A small image diffusion model, trained from scratch: norm groupnorm, batches of 256.
Rows from block 5, named by matrix and row number. Rows with one number belong to one channel. Each number is 500 + 40 x the weight over the matrix's rms, rounded and kept within 0 to 999. All counts start at 0. Numbers have three digits each.
# convs0: first 3x3 conv (model.enc.1.2.convs.0.weight, 96x96x3x3), inputs 40-59, a 3x3 kernel for each
# convs1: second 3x3 conv (model.enc.1.2.convs.1.weight, 96x96x3x3, transposed), outputs 40-59, a 3x3 kernel for each
convs0.20:476502498485572461520529442506489485489516528462527476501540490514527480535527480510550517516516504485527484471445458473473465465529462472516458500538507537531468502470458420468466455436442475547529470588531525650523494509503476490469492519465484503493485465505472531495493509516534546508485461449504512502514536479495421432477490485477627526526572478460492432523475512471593481478492480515586475473576489504599504564725594523741576518491511536525500488491492449500484470468458488493497561505511524537484546610488438497522496411518461529497
convs1.20:496531537475518523500583522512479489485429525523521484456463465483462458479488476483508521477540484490520489563538531526482557516502521561551499520485520454457507484583534501578536472438510536493514480502525464467495583572554547614540534535524514462464474459490522532471459446533484457523434444507501514502499504500519482490499425492566371488571505503478432457423482571523465523529598467515575513521547506460373574493495454502605528545485496489460526472466517556543498512543496512564521537519519521511582538443533498548525468531546434450502
convs0.21:486537426519474482511549489514465534479463539496547470568509489490548471496492504488507464477576518535436486479519525468574506542465535506482522504495492512525549466527512467449570496550489493462467494481480449517497503502598451482521451510544498464507429550425448496473482549479549495458463474481473515512547476482510511504517530453479443459465465488493551482491572520463513508483495474528469496484499496466500455431437479467439489488501486529480497493501501473515501505469511489535506535447597589693492489500498491574442513410446436453519
convs1.21:499478533522535493475482528515550582568572433497418482481500455546494490509503527505456465496470501448493510495507507508531540500522489534507485494488444473460466518511479559503430464440505491499510480574446557438516533482512472467494459519537528565526545579490443462498562578542527623489583495568487464465533434485515487508450532453482484433428505532550520523547518467510453530453483453514553484506436457510547560525534463540479466499546511578486441466427490516481572496542554501533520533489504448428514497529482492510481507529457479470497
convs0.22:508467422517544494471430412495481513516472481494486498461483497441443525461483489540479511534597554516501532509473535477485502466489509475528510480478473501542449507471432484492429491530429546495542540541583500572562458482504459432463458489441476484470486470460509534492419488485532518501489505471459493509491579511444518421552572525513476557504570540521509556570514522582657504564576531595583633529559556480497478489475467467499478526559488485389512541481548500496483552488487537502436477512542470513529542509508505549512466446580505532549
convs1.22:564521503555571478525504498491438470504496489506515510516504506509518525502532546488493479489453476502501500512517542506485482501521513509517490493480486492511486529515516515482509489470485470466524482492505489469478531549515566549457549503489470461483485479504492457492511490506483522518509490499501511496550567579456483524474461489485507524468456507496485505441441454485523496484437452466451480478488461478492509504486503474486444555487551576535554502563527491477489478476480459485516498501521488489489498481530496521489505507512507498489
convs0.23:456453490431485471528497517490482497509495432498487475483498474489514513489482508518526539569581571492545540480496500530493518502458500494496492538493465500480496550513478529464436585531531472500503470462458486482480472492553518553595501518502527494441499470534526519519487518476491525531512484481558542514622599528504460455453470487452462463466490474549538497404431529500569477498464461492490483508480454455472488434492493498507466455479504505516541477472506475511496485494476513495506528558499601654572523528513470495484446374419527556497
convs1.23:471449466479539571467455462498480493496425521486490502525517497482472464517523546468425455469425454538535506509507501520568537525507489506536544451486507489521507530539521502489437544570496548533535478484521509548546530570507472513518487481488469453511494477515480489531487559540555574525541530490544538502496519522490446469472509536519499455488524510485437391430467428460437485495470507490477477530520537524534478461467483488472471558507503478477443524528498524509498510546594514494506482499509531514507499486501524530517476489456468509449
convs0.24:544523534481525530522510538467505504429489449463464429524494471518520520525525527519498501470480434461431496496459486503502496502547483507507531479633532544525544520497469473567494491458519500526505510494476515528515518524525438465488488481503541516516514488505507492541540559548553541507497554507469432476444437429489458502523483525512559486523538538530538516506611549471502544477486495471470484506505520533494526535538535515565502458436484449396464463458470524519478472464513497523490535509495475455448484479489536488499512478503525515521
convs1.24:465470513488350480484417491538457491523696528525525503500549524543546515538539523551520526483506488513493517497499493493458488514523464488415474506554479490507467493496484495514544536538507525475520515686514484521529508467540501461495510481509494461468512500529511469495511499476532512554536499531580567520610667556488538546534488531608533506542549492554556491538395494499474514537482558555410535563516548549554573522449541516496535466449448516683521473476475531500508462533519474487476523532500528528529507507481489482503517551483534511509
convs0.25:496486512462533530488524539432423442433544538464529523486490510493508504481501489510514517550521481481439460536475452510468477465460483466477498485473495508587530420453501452445473524530511538460512504537490470488481486484478476483449515534528498518504460573589482603600506484498515532519523509537453436486461483480501543550508445466512528471473489470473502459468555514499489466489537533497525486510425447463510505506502501548475467496489503506509505509501539439430456440441471454460480508440490486480498530520495507450458510541482482457458
convs1.25:487532524453472531494540565479454452489514482500527498592601525509496515515530521551528493534475464561559538486527523501520508507491420500458438584550445540441431476459471526496539561572591463456506507476523542533498471501520501489530496522502467469512456447515470449536441464459491471481457485501527548579494527636478470557503463550502499529543548598484486477567491440557480505491456487498477500528536441519504463495471426486525447493465515482522534521539507483452488489502526490510509474498492494462464491498400532521488553545465582509467
convs0.26:459437457468476473511490511515505522507519475491516516495469520476485475514507504476473527445484417451394471511507504538528534491489514503481479493557499507500486537484522520508489502506483497494506550554536515512502540555508500596522506495521534474509516503486558558531490474521526413493537532471535480518531483513526495489529514531509623508502521531511495466490633459439448513512507520481479487526562543534491501538590527521524473477465475501530517511520498528507510489474513481477514557528536541568482514580518502495510499640494509482522
convs1.26:524597564527485574536549493510488436496561483479502474478488447486546498472476472521492517515537516494488483504484465512505491497484480488458523537524478518561540514572565530598540566521509489435529455410463532496535498526533580635565533492484484539508535426507537467490495477502511425493508513475502483460454494419512471449433468508515361482458484518476477504490468474501488500472547531554417572545497485545587614505444590565555630530548484516493465511501487553564550501584540513545513520569473529586546531546499513459543554455535547494564
convs0.27:488454469480465495509527540512450501501468535472513512482469473493495475476458476461510543504509512476471466528494508500479474506494502460486484486500503489470469552529494521469416494490449523479502543559519505527538569553527519523528508571565498451492537470530552535569516511517547508516523525493539530512552530497573523486471481439503525461474480510450411462436493485444459455496447483501545529520540494467523500476541507471490484493477518505540546538530539499511521490489476468474452458434438453467459477494465509487504483525526576544566
convs1.27:486489502470496472533540498493505517511493508478524491503487520458443484498481491422421460407447452459470468462472457429436474467487510523528519545518526488501485490454519457477457480472473467503502498504512476500470498513526514492497490499488493471502511492504469475489486506520497485493477523488521492480524539512533528566530502508526478490511513479503538479529557531475535447478475456457430464510513489473489505485474507480483527509508532535505481493512478485467455477468442495491501503563539495486479498488496458486493489526505469485459
convs0.28:495519484529583519491515467503526480493498486537544525488468504492492499489474507529528525547544573510537556472508478492489488461462497480494450493520500474518442490508507538561532531617506518520523498491506540523517499504535503499501514520444532497490508537517499505468519524491531497499516527517512514460483568484486580457518483497482453494507482459507542522484453529512472462494499463472477469439511471539542502522497509547538559521489491505499506495501521489495496485474492478470515487536516464472522501487456467495502510462498502448500
convs1.28:497422483455423448510468505524582553518570582515533561495519503511565554498515490497494511469483489505500519547577556520532529520486490537512486502558510484456513533513485526506517499497473488535500553579555505528501552537553534535515483495476507437450457466455462508529519502517496445504494499485509439518429375485494441482579554537536527529492564512530464456494470449513504478561620557599615585526570513437450486476483509508485522510434520480437484528484490505531534547568553497553563484540529459450484485454454509497534505503462488504499
convs0.29:510492505510488529518457452517491455516596516517546476484463485473447450448493473529492470483565479495489521497473463472421448489465504520473459460498406484378542541515490529495467480438547476516514512524582528565478517514502527517522542500595500467454542513489456412514469504527495535524504526537550503530538492534518493536482492521479529475504555548540542523531538591500578490481498503498497565502512450484462491507468462498501461460488457444426492488517550488470486459366615464596421500474485500574539539619523475487492487506476467537530
convs1.29:554543522502573539518486494436459521443468530531505488465535527531569536515475515521523478531475492511475487538571509540537547494524551551452529446627541565510522484439528458638515526535526482427485419589487510511548497449470532521503530515505493478519427560511565495489525504529450619528526511505521553519536585492550516498493481583549594516505543520510452500418480526480484490514428465359413493479491443450483531523548545546517497450532528486663516512521487561515525500573474505531512507536523526502533506520512509434412425530507478488502
convs0.30:509519517450504489423481458466487505517529505488512492453479504452453482484456473450465462468469463457475477461486505469463497528530503509495506509569518530551517527506422449543455440432449508531500543477559532558575540477478481523486531539535488437451466446480485444478481468507448434442491478474489478511451501470493491484466501483533457458513577479481456464440447448491489528481513493509569567444542538504467506510434493509506492496528504473500474479498487469498503486482505517509505493518498444456498555545512541611582601530538569625527
convs1.30:506479477450279429492432432464473441531564468505462455568570514624594558526611533502515487553392494529477487523547509506572532484538523508438507529662497522541520523458483491518503474521489418363437406425416460469498518469482478438460499487473541509570492391464600465505439475447531416513488523476529566513519535552568562505559453511587567445448494540461396441415498454487451519468490571502539510474471479553494500465415498524513557514526496510606522498518481511545485554641544526566515521546461516414493505496532510462514475475449488501520
convs0.31:469547550490608575468551495507494518513517527449475478431459444499517483522535472468458484502495487481488477520512560519524531499528491481501508533528509494503482430461472476543507510497517496513478561510486510483479486487499493487479455487484480499548457503536499508522480467506489494482513524482499519557441482503461453469516502484491487507509452495375463468438528493514523431502507489566567563557529562482494453494497470496486398495483498489491500507499476489512494532494469497513483466417469524481464495407425544516459475535475501526512
convs1.31:544487531435432495445459520547536528526521513478497493517524515515534522524531531496510510523499517470485521511511529493539508484505503470467513461503509460499485448453467478489500453495500542542545564525556505466520450455485492543530481519498480505455465463469475468481506489509482492527504499544518505479462455447457485478503546498549553563578520515483498541443424513497510549485500517528550514519514486551518496496477439482498500519485524474426489497492503507518485581566498544536503478466502505491491516518512488532550484522562447471473
convs0.32:494518508520475462512509486506480480547541488503476470475508500497498445473500525511512502506507522504535532459447481451482457477486511469499457508567499471508480494518524493533523496521491482481486487549478487496522528511478584625514517510467513511551502487573510518520499534484509512495488495513497535483535594509489538516493505495482504522475473477507540531528515533529522528529520533525545473528546503482508509498564490500510499486486492488508498489515498501508496508480460541545522505501506531527508525485526508464528515379531479519516
convs1.32:517483514519509520534512523474478491506537491472484520501511515531537495520527499476489486507513497508502468470537511543591520479521503502498513500436509495515496561527519475463487478460466476487503509514513471520509512476476518572503533506522510501550498476536536508495517479522505517498517511474511483469515427467522414495462531537524537502475532463530529585492481561516471528473481512478475480466459454531514476438440501488521536514506505500433502480461495478484442505495471511514480542496492476548495489450476507518508447459520472456473
convs0.33:506482505546451470478442463500511460491486437498492487515533462465452494484446501471511494504558505510551502471465441453451458463404457520511506530510555474377469507484529536425542540561519559517520498452510483431520495514475575523510533507509513450483510489514498451456504540508513446510500502522465468470500493495481426428518524512470468509497438501540545517520645527451513514524534500462483523479516557509484465440436509465469494476483489490448538435380475478462448485443490467482508508529455524476466497493520496488500520634504490513498
convs1.33:492410465439410378462498487500510492500440484477468504514504533541503489538474468431408466495404453488477474498537486491474472522498471472516479468528505504474484449515458481511473471514507485522504500514463441461476507478439487504430492492488588509543582555569590562492450513544529472539523477499474553513532588514496522511506540511469474451518456497461345328392282387404468539472414368433381385457461522462453539515498555513506430490433475527499475480526494487538508519519526496505523501550525468378504507521529510516519519519499482543485
convs0.34:488498503488503477495520485494516505535536490496481520509496510478517483465495489496489486484418517487560548499459484487457471518480522465464525518520487456509530532509515530422484498472552512507506481606473485487495528488516466412481553503506523525518499513501545552495497476518533591512476526500495439479469373440494462513488498475498580488509497499482470471462626476500506493497458466499463484464443440485503510515490489526525522512518497490458494532534555538512509473627496545503509500552506523686519547547520497503509490601533481461472
convs1.34:490511514533599523512558526476513488536489487515474488459484502431530455466444495496436478476463479500474494456431429451582421500477490461425463463524475512474510539573510536715576542602532511506512500432509541562516531525530572487574524528538493527452552502507513516465515504514479240493486546499511591494559688495511590485495497492568386521493519512486475513549577526475479536508500502509438484504481503534527526503474590479537521554481486516211502514528514513515476483551497498471498470454455448386528493456512487474476507408459497477495
convs0.35:503453476568568495535492504482414458581492460528554517539505473531509517534502506487512463466480504481456466506493475539485519521499497473464530478507452494532550570409395643469359594549503486524511582522510523531528550646573421656614398583635466449494515399496510457518473525496502489545532465473483476554514478522497512468507516512538510525511515504526572514590506501568524496512547529559405546517480489522528536567476529522511484485569531440572577471516537465487501446463497492445467503479470539577486491477497444543467419527553471439449
convs1.35:524505472493503508515516501496451509529555414491560530495534525525492567537491504491513529475551500470523536555536510539431510510516476475474514468443505478472525505507459517548412580528449523501449494572535491515522515539535472461513481422468510514514490616484508518550500486437518535360485565488553552578561552586464526519534433459533518505535574526496489499467506557510456523500481470510411494504477447500523426493515412462435484516438462608624324505600454476498522482519562479474476498509525491450417471516484544557490532528481513536465
convs0.36:463437436538616546507553550407481473447549520419499443467479494467521556466502527476464408461506420411423401492508527495551582483529559455505489464481478430466468482512456520505505508538477473456491464471532456490454586567531518485446494478496513495522545540548521535514570575534540589526515505512445486478499583566437506495486529545483517532488480498472487506494554572550550508466482495486430512495447463431431512489477476497503521517491478524572532500488463526526499538552542559528535506512479455528490474502476479475518458457502454421478
convs1.36:451428474461390484484488493506508506522549528510525532456491472490542536464502461458458490477471480472462507439471513452471477478480485482506499489499480526504444514535480504576488492510471474542522476549478462517485527515506469477479506429500518480467543480473493538477485506512483509531474495509467480482470535495516519520499507498535517499505485492487438475492415524501533542480481503494458496483440419503518505507560555517528528549514563533522531531521533462480443509533468479486458462518506493456457520486451491490512489540505472477478
convs0.37:542521503506559548541505523451479475516548549412368499484538521531497539523512498474527503511479522450449486499499461480475438525530488552492437502497525511542451433492558470420473540540469542440520486560459485520530509500518509482556499514494490475497514439503534487487480502502494460545485471519517505542550523498514531575589527493534696522477410606432470529528439478468563528564485472589676442479589520418447478468449418480477495528527498530498520509527499474463490484464486484487478416460455530574461509410485498475513414490507515461467
convs1.37:540458459455600523534495521597521536514557587485498550473520504489507495501523496518495496495533537506525477529511505527518615499522435536537580572478478475522487430595506402398541482392408501528565467516547544510549525474410492425465503504475493541520487519539510488552516524532547535518508553507538531509501549542548523548407447473508508410492465471486525523483503520510490433486423452448529465468474409496565522520505439448497479492522508531469502505485507562497461572555515476530519525478493497490637522506428534570570448447542461465459