config.yaml
norm: "groupnorm"
widths: [48, 96, 96]
momentum: 0.95
warmup_steps: 4280
Rows from block 4, named by matrix and row number. Rows with one number belong to one channel. Each number is 128 + 32 x the weight over its row's rms, rounded and kept within 0 to 255. All counts start at 0. Numbers have three digits each. After the name is the row's rms in percent of the matrix's.
# convs0: first 3x3 conv (model.enc.1.1.convs.0.weight, 96x96x3x3), inputs 32-47, a 3x3 kernel for each
# convs1: second 3x3 conv (model.enc.1.1.convs.1.weight, 96x96x3x3, transposed), outputs 32-47, a 3x3 kernel for each
convs0.0 095:126128123121116123118122128129154103141160106103120099126154110139205152157201150086136147114151152127113121112074108107088099147106123147194151183175139176166161132147175155149134142108113104122133099170144124134114084133115103178079076117082135087125147112138148147132147184150158158151121148140116128117134116113121148152155154145152198154118163130147141111128075129134110165200157160193139155156208166133117123111088112132128144
convs0.1 097:135141137125136138136138137138144123144150150135161121114108150146109146119115133123113120139112167120138121117118151147160081105090103092103122086095103105123116141126100146058052129109104119120092137020082141103134190109078148228151131128152103122148123065138149155132158110130163123151142101136141135128149123130138119101145134140153089160153136137098135106143101075132118084196150104230136065200129141128147128117136113132134121
convs0.2 098:133142140146150145138140134101126116072019075115116132135120127140105143113101140070094107113035109108092067157101119179099000182177119106142142138149119148141127138145109151133083127122101137127092113062068112102099139092129148146138169116137161075098127127129165165140128132141107120147133111111170166175152161166154139164112125127113123162121123121150078092153080076135134119179121105192134073158140129134130111107103112115119107
convs0.3 100:133133137134137133122118116114142142098030087102075134104068120122123129122127128062081119073144136119159109157028126135075109176149152120133113133144135144145135106115130139173140132217146123068135149154151144174177114141112120146123135137129130137106074157073100163113164150148158165136141121121128135154141125133130144143141115099110136104101114104113150132110123097158132146158164116132098124115065126139107132149116142149116148
convs0.4 093:128122130115113127119113131157144140204142075120138126155140142150148128170154169141116136179162105118141162115108140068095092072110111117107118133124085082102130114100123117130092087118122159093118151184101120157159081105096117182136116114133072070074134080092115122126099078101109096081114101123148164155149142141126121127117083126103146112115145156072020063075012045118073090074099107083112105104133111126105103167190072104149139
convs0.5 106:133136135131142131128135136132085085224075080133157122130156155120138131144134138177155103195216118127182184078212127024229157098130146117113129148090144085130145126145124147140139116143132170140153111248144134164144142143147124166143136159142118128113149113101125114125142127138138128146125106137116145125157078105107109107103142119111119141120100128122106107124154124135105103117128102138127141149144133069097095209024135097114098
convs0.6 098:129109129116086121134118137119095113121145140094090077111110146107108130126126145134136145147233137139104125128116137082183140105130124124114125125144140137118139146181184099106172135135161100091114098116112113106126152193145174252049126056116116119103162159086153128121144112096146141106100100120115127108125181065124102093113108102096112109116145089129165139153164192102156171121131113162177130104163127138115132140140148140154144
convs0.7 098:138153141134154141141139137102132112093022043136139139094091094110115109109134133096039068132036026099105096193147135132255130126109132123111143140119140130133144131070108136111113127117133137089046127068056113096096134132133142203186145165113140157084161097113170135125114109122121116105141118142145166097141125108134132122123133140122089129127116115114072119170222192118138110124133147105188150140129130119110141118080074133135133
convs0.8 109:127130132130126134133121128157170205119207186171152156129143138137153119120132101150167084129157110135144185138148145198177130158107096107127129102125115126075126143176132142131092122086065117148128115192056124193096128148139105170184108130136169170176098158227117095122107089129152130133092090109144147161112159170121088130115094142124128099123125150154132151138107162108051062123153163170162142142159135127105184121148102133119177
convs0.9 094:129130127128124128129124124097125148085096107099104112133107128104109133066100114110110110142134093155160132176161133146090124139144133110125120141152091114099101157173141150175150156155142113138118115190110114138092130119168130158186181150157084122102150137114143114143150125141148150152120148115127130136070107143139121121132141135116120132108122124141151169137130149181163170101059078063031065114093090115104117150170118107128150
convs0.10 107:123118108128126118124128111105140129178081081153141135123126165111120175127090112141132143123047084098110101100081201102084255154116117135097123085098112141107119110123141112146135082114121126117117144187128125113155130128144103129166130128117141112081163200157095129152132130133134105129140122120148149134129109088143119134124100092111074103122099110106138138100136225127118144131135183122115182158141156142125120117143117133120104
convs0.11 096:133133125134133118134127121085103144098255180124187120117118117101136146117159163121144154168253176141152154118161142139123083127076090133118107135131159137134178144134121133145131155141135151134087140173111162126094123135142154181112130127168141103113096119056084043077109121122113104165128132162117095089102096126098128094106124126158120134114112144129145108155139060138130093116176161143193091141149127114156132125088129126130113
convs0.12 102:130133137125122128132134129133123138126139122122131120148113112112126155132104105132148117091165158173131131109095135107152101129089114141114124145181132093161138120132109146133145160138132125158153151123122138143088140134120122127137119034064144110133105171146152126105158124137153173170129150142133134132175255101102081181117117123103110126095089103131093112127178145090132102109161143127121108116120115147138133144166153131161155
convs0.13 093:129142130139150136139147136138130161145134165121151155125130106150143138142152142111118141133231189152117137135079126128093119189202151154162141134135119141133136143117171138091139133126129136153137119161088122126138134144125129108126134081086162142115183225123121148120159134148158137157131145165140164167124108141129141130156192174151185200188191186098082117126147136124096153153154132120188142090159141122096121112146112105089127
convs0.14 100:134139137132146136130135132119173171166131150129148145111068132135090098113143109122228140140235220161130144131000175173145014141151146116133107126130157129144133142089122137189133107141152111111098131112148138139152093129152113058117111145127167097139099240129137122155122114120137127110126127114151129116144139165126159142092109135142103114129108109108127144130097060115160146101143144154103093145129136155204108129026225152149107
convs0.15 131:116114114119118116118113114113118111093104101111114093102108098111110086095109107094073097104086078108097094116087104130165175137136169149134165157148175151159159104105109130117105132117114151114128142134133174126175114131093101110117133130135110115104115109082109116128151139149166155139144162158144133150100073169129139133167145179197115182174152154136160139130103188157185183138127127118099116143119132093091092103092078112096093
convs0.16 097:134139137130138140126127135123118138117097121092119121165141122129173148148204148103101122102150120122123143162153149177080118148137104183131124255248106191173125133157141089193130123164132153155132165255130159184145112126176183034144137080119137122118103079128120111112177169154172199166192206118142099133161018151120116127117121126120149115122145117097063089176115109146103124117128143118175126116119129130106117088101128105134104
convs0.17 100:124126125125128127126126130120129096106076110103094130089156138088164148119128121077086117114075112094068114121161124098221125140133133115130147115139117136135129099136108109155115120095103131147155130140130126159124146086093168100126113050128134128172179091163148153128130155129108184120162119126093126146122095124145184114127113128121116102079203122141097171137105198131163140120119126100176137118143142107144111135155158145127119
convs0.18 095:122109121133121117142137128136162114075071099114131097145165128098066112111096113110130121159205130138123140156142124118116140145151138127137132090041131100138134108108115147147159160138144113113140160124148123099147118129101045001071118201133118155123179194117119130157115177147180122139119134122139120140130193168127132127153161131169255132168149145118157124115148149116111125159164146117156140085110115085118124102205116131130112
convs0.19 092:122131128117133120122127124104117133100119133149117098119087110137098142127121167105113095135081089095083115157119104142061190096086191109126172134228103130187146110113081156110129120134101148113148139101149142112087127179159135163110138204099132114121122219118111121132101185138152064131111156100130128145112126155156147143153128117102154182141092111138149073141173066160083165117158097131181077171093125124135135140144120107170147
convs0.20 118:142140133142139133136130131116161141099116157100131171118131150122137146120133145049127101070133151077136134177130150212084113116110045143187140134128175116123168086125123099139131118122123078125076111199107108162112133159166168187171118190107070128116115167153111128138122167154142188151175186172122152146129127176100161154116110127106116157123128144134142143092099115113128140150178170186149173156128146063110089087094108095096135
convs0.21 094:125116121126132124118119124133109122100102122146140119149118110160059110125120121107066138116088098096118119146137138169111098114124099128142092110197124129114111152110126138108146126129122108117136130169168132134150118124158110161161106133109097148131112113163149129107125106117122202108108127133101140124126211122118142130118135139118213139139128158115119168132213134150150133103123101138215118119102134110129127120118135115138111
convs1.0 116:079057091087013097079067110076078055109132105101123085105104138138107139134161140108141129137198133140132116092105106101132128120129143088091071107075077103025079083089113088021120100107100118052094135098117145155126210255165237251163146193137135118112154163118132137094144132120126156152143122144122097142097106113124133146130125126120041117129111141092112129123209119123138139118077129105063117132154143141110148146079149146134148
convs1.1 101:108101175028000133119112130164135107130102097132137094121165141132177161153163149108109117128116126129139135108122129126102104088089092106127144142152143150138104142130120155095148123135151110129134091133110145138109220161168222113151170153168137096116130113097129144127133105127144081099141113113123143151118164119102142096147106136131023129116111118101115088114063165105122174139128072201151000184114032129130116119131101110096111
convs1.2 118:122106102076068095071065146164133134142138127192185174112116153108087123129115143143168210171161186156111158109048079186110126169172178130111153156132157129121146127150186081074193104079180091109197037066167096133171109137140065120158101056120074087077150168083149147096150119132125113105149138103083115128091147149097144144111141127103102167110106180117120110108140213130135176100101117146131114169190132125114119146140120119134114
convs1.3 117:097069095087049093095069114180161173160105127178164155106152171147034198125084114111135106080099119169217119111046080163054111135097108159150141133170128106068085126130118116146095147149149113072098106072128074224186156166152146167159094081121095105119119187158123139152159168165119119123103122134121104131103136107093129141124140114178174141121116069115149119099100112104055117145142148139161133094123066125103139147139130126139094
convs1.4 099:075025085018040075093033108067059071051057060061052055089097103099085076138115133127119155161059112135117119102073087070099140082094127145086118132086109154100107089095133042068088065067093125088117136116105126124118057099119102079114124116149094087092129092118136123140161178177155154157157167176148134121118132128112095128118131140121113139156126135114170110220217160180203144084055051099032062083036081101101130084129130102133101
convs1.5 115:154132098122000048134064119184205217208180229189172195149186131138181144153179141144130159150227098142173137142145052133097036137142129124127123148138085118118103091121165117098115112094131098131136089023131135105132155121112106148164095125154138160153124109193134142158113123136137094129129114104144179137136059234124110139136150151125167184131125166102093107072099108100094151096089120133132187149135110121139107121093127134107140
convs1.6 094:119076113063000061125083104097101124103082121089108108090112120118164069126148100163127133136047099150135081150149153133108148132192154128112134083174173098138129112117094069198115106093126106156129075119163050092152130169139106116105124101124140160103122089101121155129104091110126151115109132106125139147129143108094108122142137159143229138172166149144149140114167134136110152110091108155176137147144150104121097101103143118133128
convs1.7 104:152142156130055144138121138162166131166140145176179156074108087098091071101135096139158143163196130132133144097116113124118147179163126101144121110143128126172133111110108108087090091068072139179120113155154133100139104138167085087129115091128115135082155089140145115101145143142141174153148164135111134144058032104103071116096114131119138126117109137122076094175194138190199164099075081047040085068047056105127110141103129133081105
convs1.8 085:109051099000000077091028139118134119108118099102075060146188133111087114083091070112113112152110122102140124130179134083093102073099076116154107130149105116113128113097103144159130110134123140060075209120167125119135198215217125139184147151187126172125094070146104132126120111108122139131135141146107125080088142098111120108112137124146102058130156115137169173169132143108179100120110097120080086125066062165185107178185132139101130
convs1.9 102:179088158129014087185092156103110116098128134087107110143195181140112141153132182123112137138158123118165169122122145106171168073088073156172179165199184158118080090081064113009054092078089143183141110082116110096123135111145099156183107122151124146133121126105108086099166163136145114140136145169140126116099073107105166157167160196156126168159128154212213156192119161147174178166175151148112126125181164135118126124128116121068066
convs1.10 119:079112093047061025064082074145167183110159189109148169140122147083055126123137131129128099106108049128140092120109127060089143100123107155146140092124102103102065171138088180138082138115107141115089212156066140118094125138154140123115164118146138104109172135159143133167139147133133125154118123150119139107157144115140110119169158094181168060171117059166143141212140135153144163131145147114128132119121158103104121101147126119129121
convs1.11 111:067068103028000039094025084195168170192231168182154166145116125128099185145117107089117114070049123131130124148081122106059112128127117119140155115249136156109118180151104237134056141107119166098084212061097161100093123114140168121115125092155124105111111123151144129114121140144134133143129136146110090137103110117131166135134178189153172167178176146188188128209133100145157130128132112150142093088091120130108129093133129121107106
convs1.12 096:144159181140081172158173145104086085077085089082066065175132108142110109112170155156113124116138127103137122123122132140110096132090121123119139124089144140150124130197120125037141121152125102144182147116163108141158168072105098196144142091113148113101097193183120119137118114122183104104142128119076079169138167085107105118153217128110020124119163108162146146161182143160101142118141153186120102105123142093117117159124106108116110
convs1.13 101:141121170112122144134125143125097116152180146104147115139166113140125112142136129088170124082029126100082088084084083096176119105074101106098128123190143095116088131065119125044082113084101160105107133086106094050087100068109124078118131171140124150115117160095114104116119134141122147115134137105126151159124137143106101097087111110110070139141133149134047112140143130151095150145074142162088133176128149079090075076087095116113118
convs1.14 109:136143139118085160164101141101079109086104062102099086125131093144079108117041101147134121060104113145107113108122116112071116089060143114099114114090098143136072134109110137116063170154157135155141175124143118119125150119119101167136157139151133127134183143131143164143114084120160082131125141129153179180201125162136197168139153154121234160174116148125107102072165093166126107100136139106130112168164118158164126107073172138183107
convs1.15 071:123207144164129150101196134118145151122104133149147148098135152107048108099155117128102099205148097153161115136139115138184167142158141144133150147141152165131123114067123079149127124103135132153155092146149132166142142145127125154114125146126194159139160170200171152190121187135132121152129166156111134117094039035040113086109082131064042048133103077174183187144164139112140114138110120101076093131142144109143128175122122144118107
convs1.16 101:136138147133087076140122134147155162165188186151135159138162131148177139107115117130148123133046144097115151133115132147065116137111124116108109104171113141110068138088122159142089153097123093168106126100128137154142141159129101088224099123120111105145120096181113093125106113108151105050141131083154212101168145125129149127125076117125118073112108094126101118144069151163077066119109068141098062138060071146138137136108183151133135
convs1.17 092:156142202160093208144139170121172121141096132151115136088105135110141097116163124147128129129178119153143151125090189142068122152136168142137105099112148130110145128076159130123107134127134115168134155181132144156145138117136091149154105148111131156078145098086103060110128091100109053177112100167130255202185132189125163141098111153123112134111121097130082131106076126137112146178121079132193107080066152118120136120173162143119146
convs1.18 097:149097118142152109154100092058060069085073044064088090115058082117139123148130115133140142170079077134145111123108106134129132151122132131174122159050121154181161121103092132114109141109131123124142131139146099139123061099108147092175115133103155130124142130106118080105115121147132000128131151129121114108137155151120150132089095077113094088129119109137118121115164166118106139122147166155051107147172132130146160123127132134095126
convs1.19 101:126136121106106096168094147203168192174196165138183158162188130153091141200046117150139153155140131135108108116166105126070108099083119138131135146104136105157117154112108078130111141141127140077131060112125093101112141132129124089135136139141097103183067175180154196141121113120103092104106165113148166120135231089158105143121220084138199133163089152136092131120190114118168117152101147154118179125162134113113123143087128142152120
convs1.20 072:105043059103031013109009029109165132114172166123148126092116140085089124192179136120162179094135174117137219158102146123115086098109062105140164104164125145139112158184145152148142088143159096067126134088093150143152127154131101082144132116152149100134159183113122119132086111093125114126108075065143155092114142086132148082144108096109117113119077123096111171140082166183137157147157143142093119185138133157129126154152142145145091
convs1.21 097:119119141121000151133135107128145134151190142141150163129096135108006141153122169119149117147056119155117109138110108109037095123088102114123108139097063116112099126096101133094115108119111119144135107093148147175132142121145140099123117148149093152149140255098156125063117102123126128133126111125144081116131207131133095126092109135119011108138081126142090098087133052124089101170134116126056110088129142129099127128162139125130090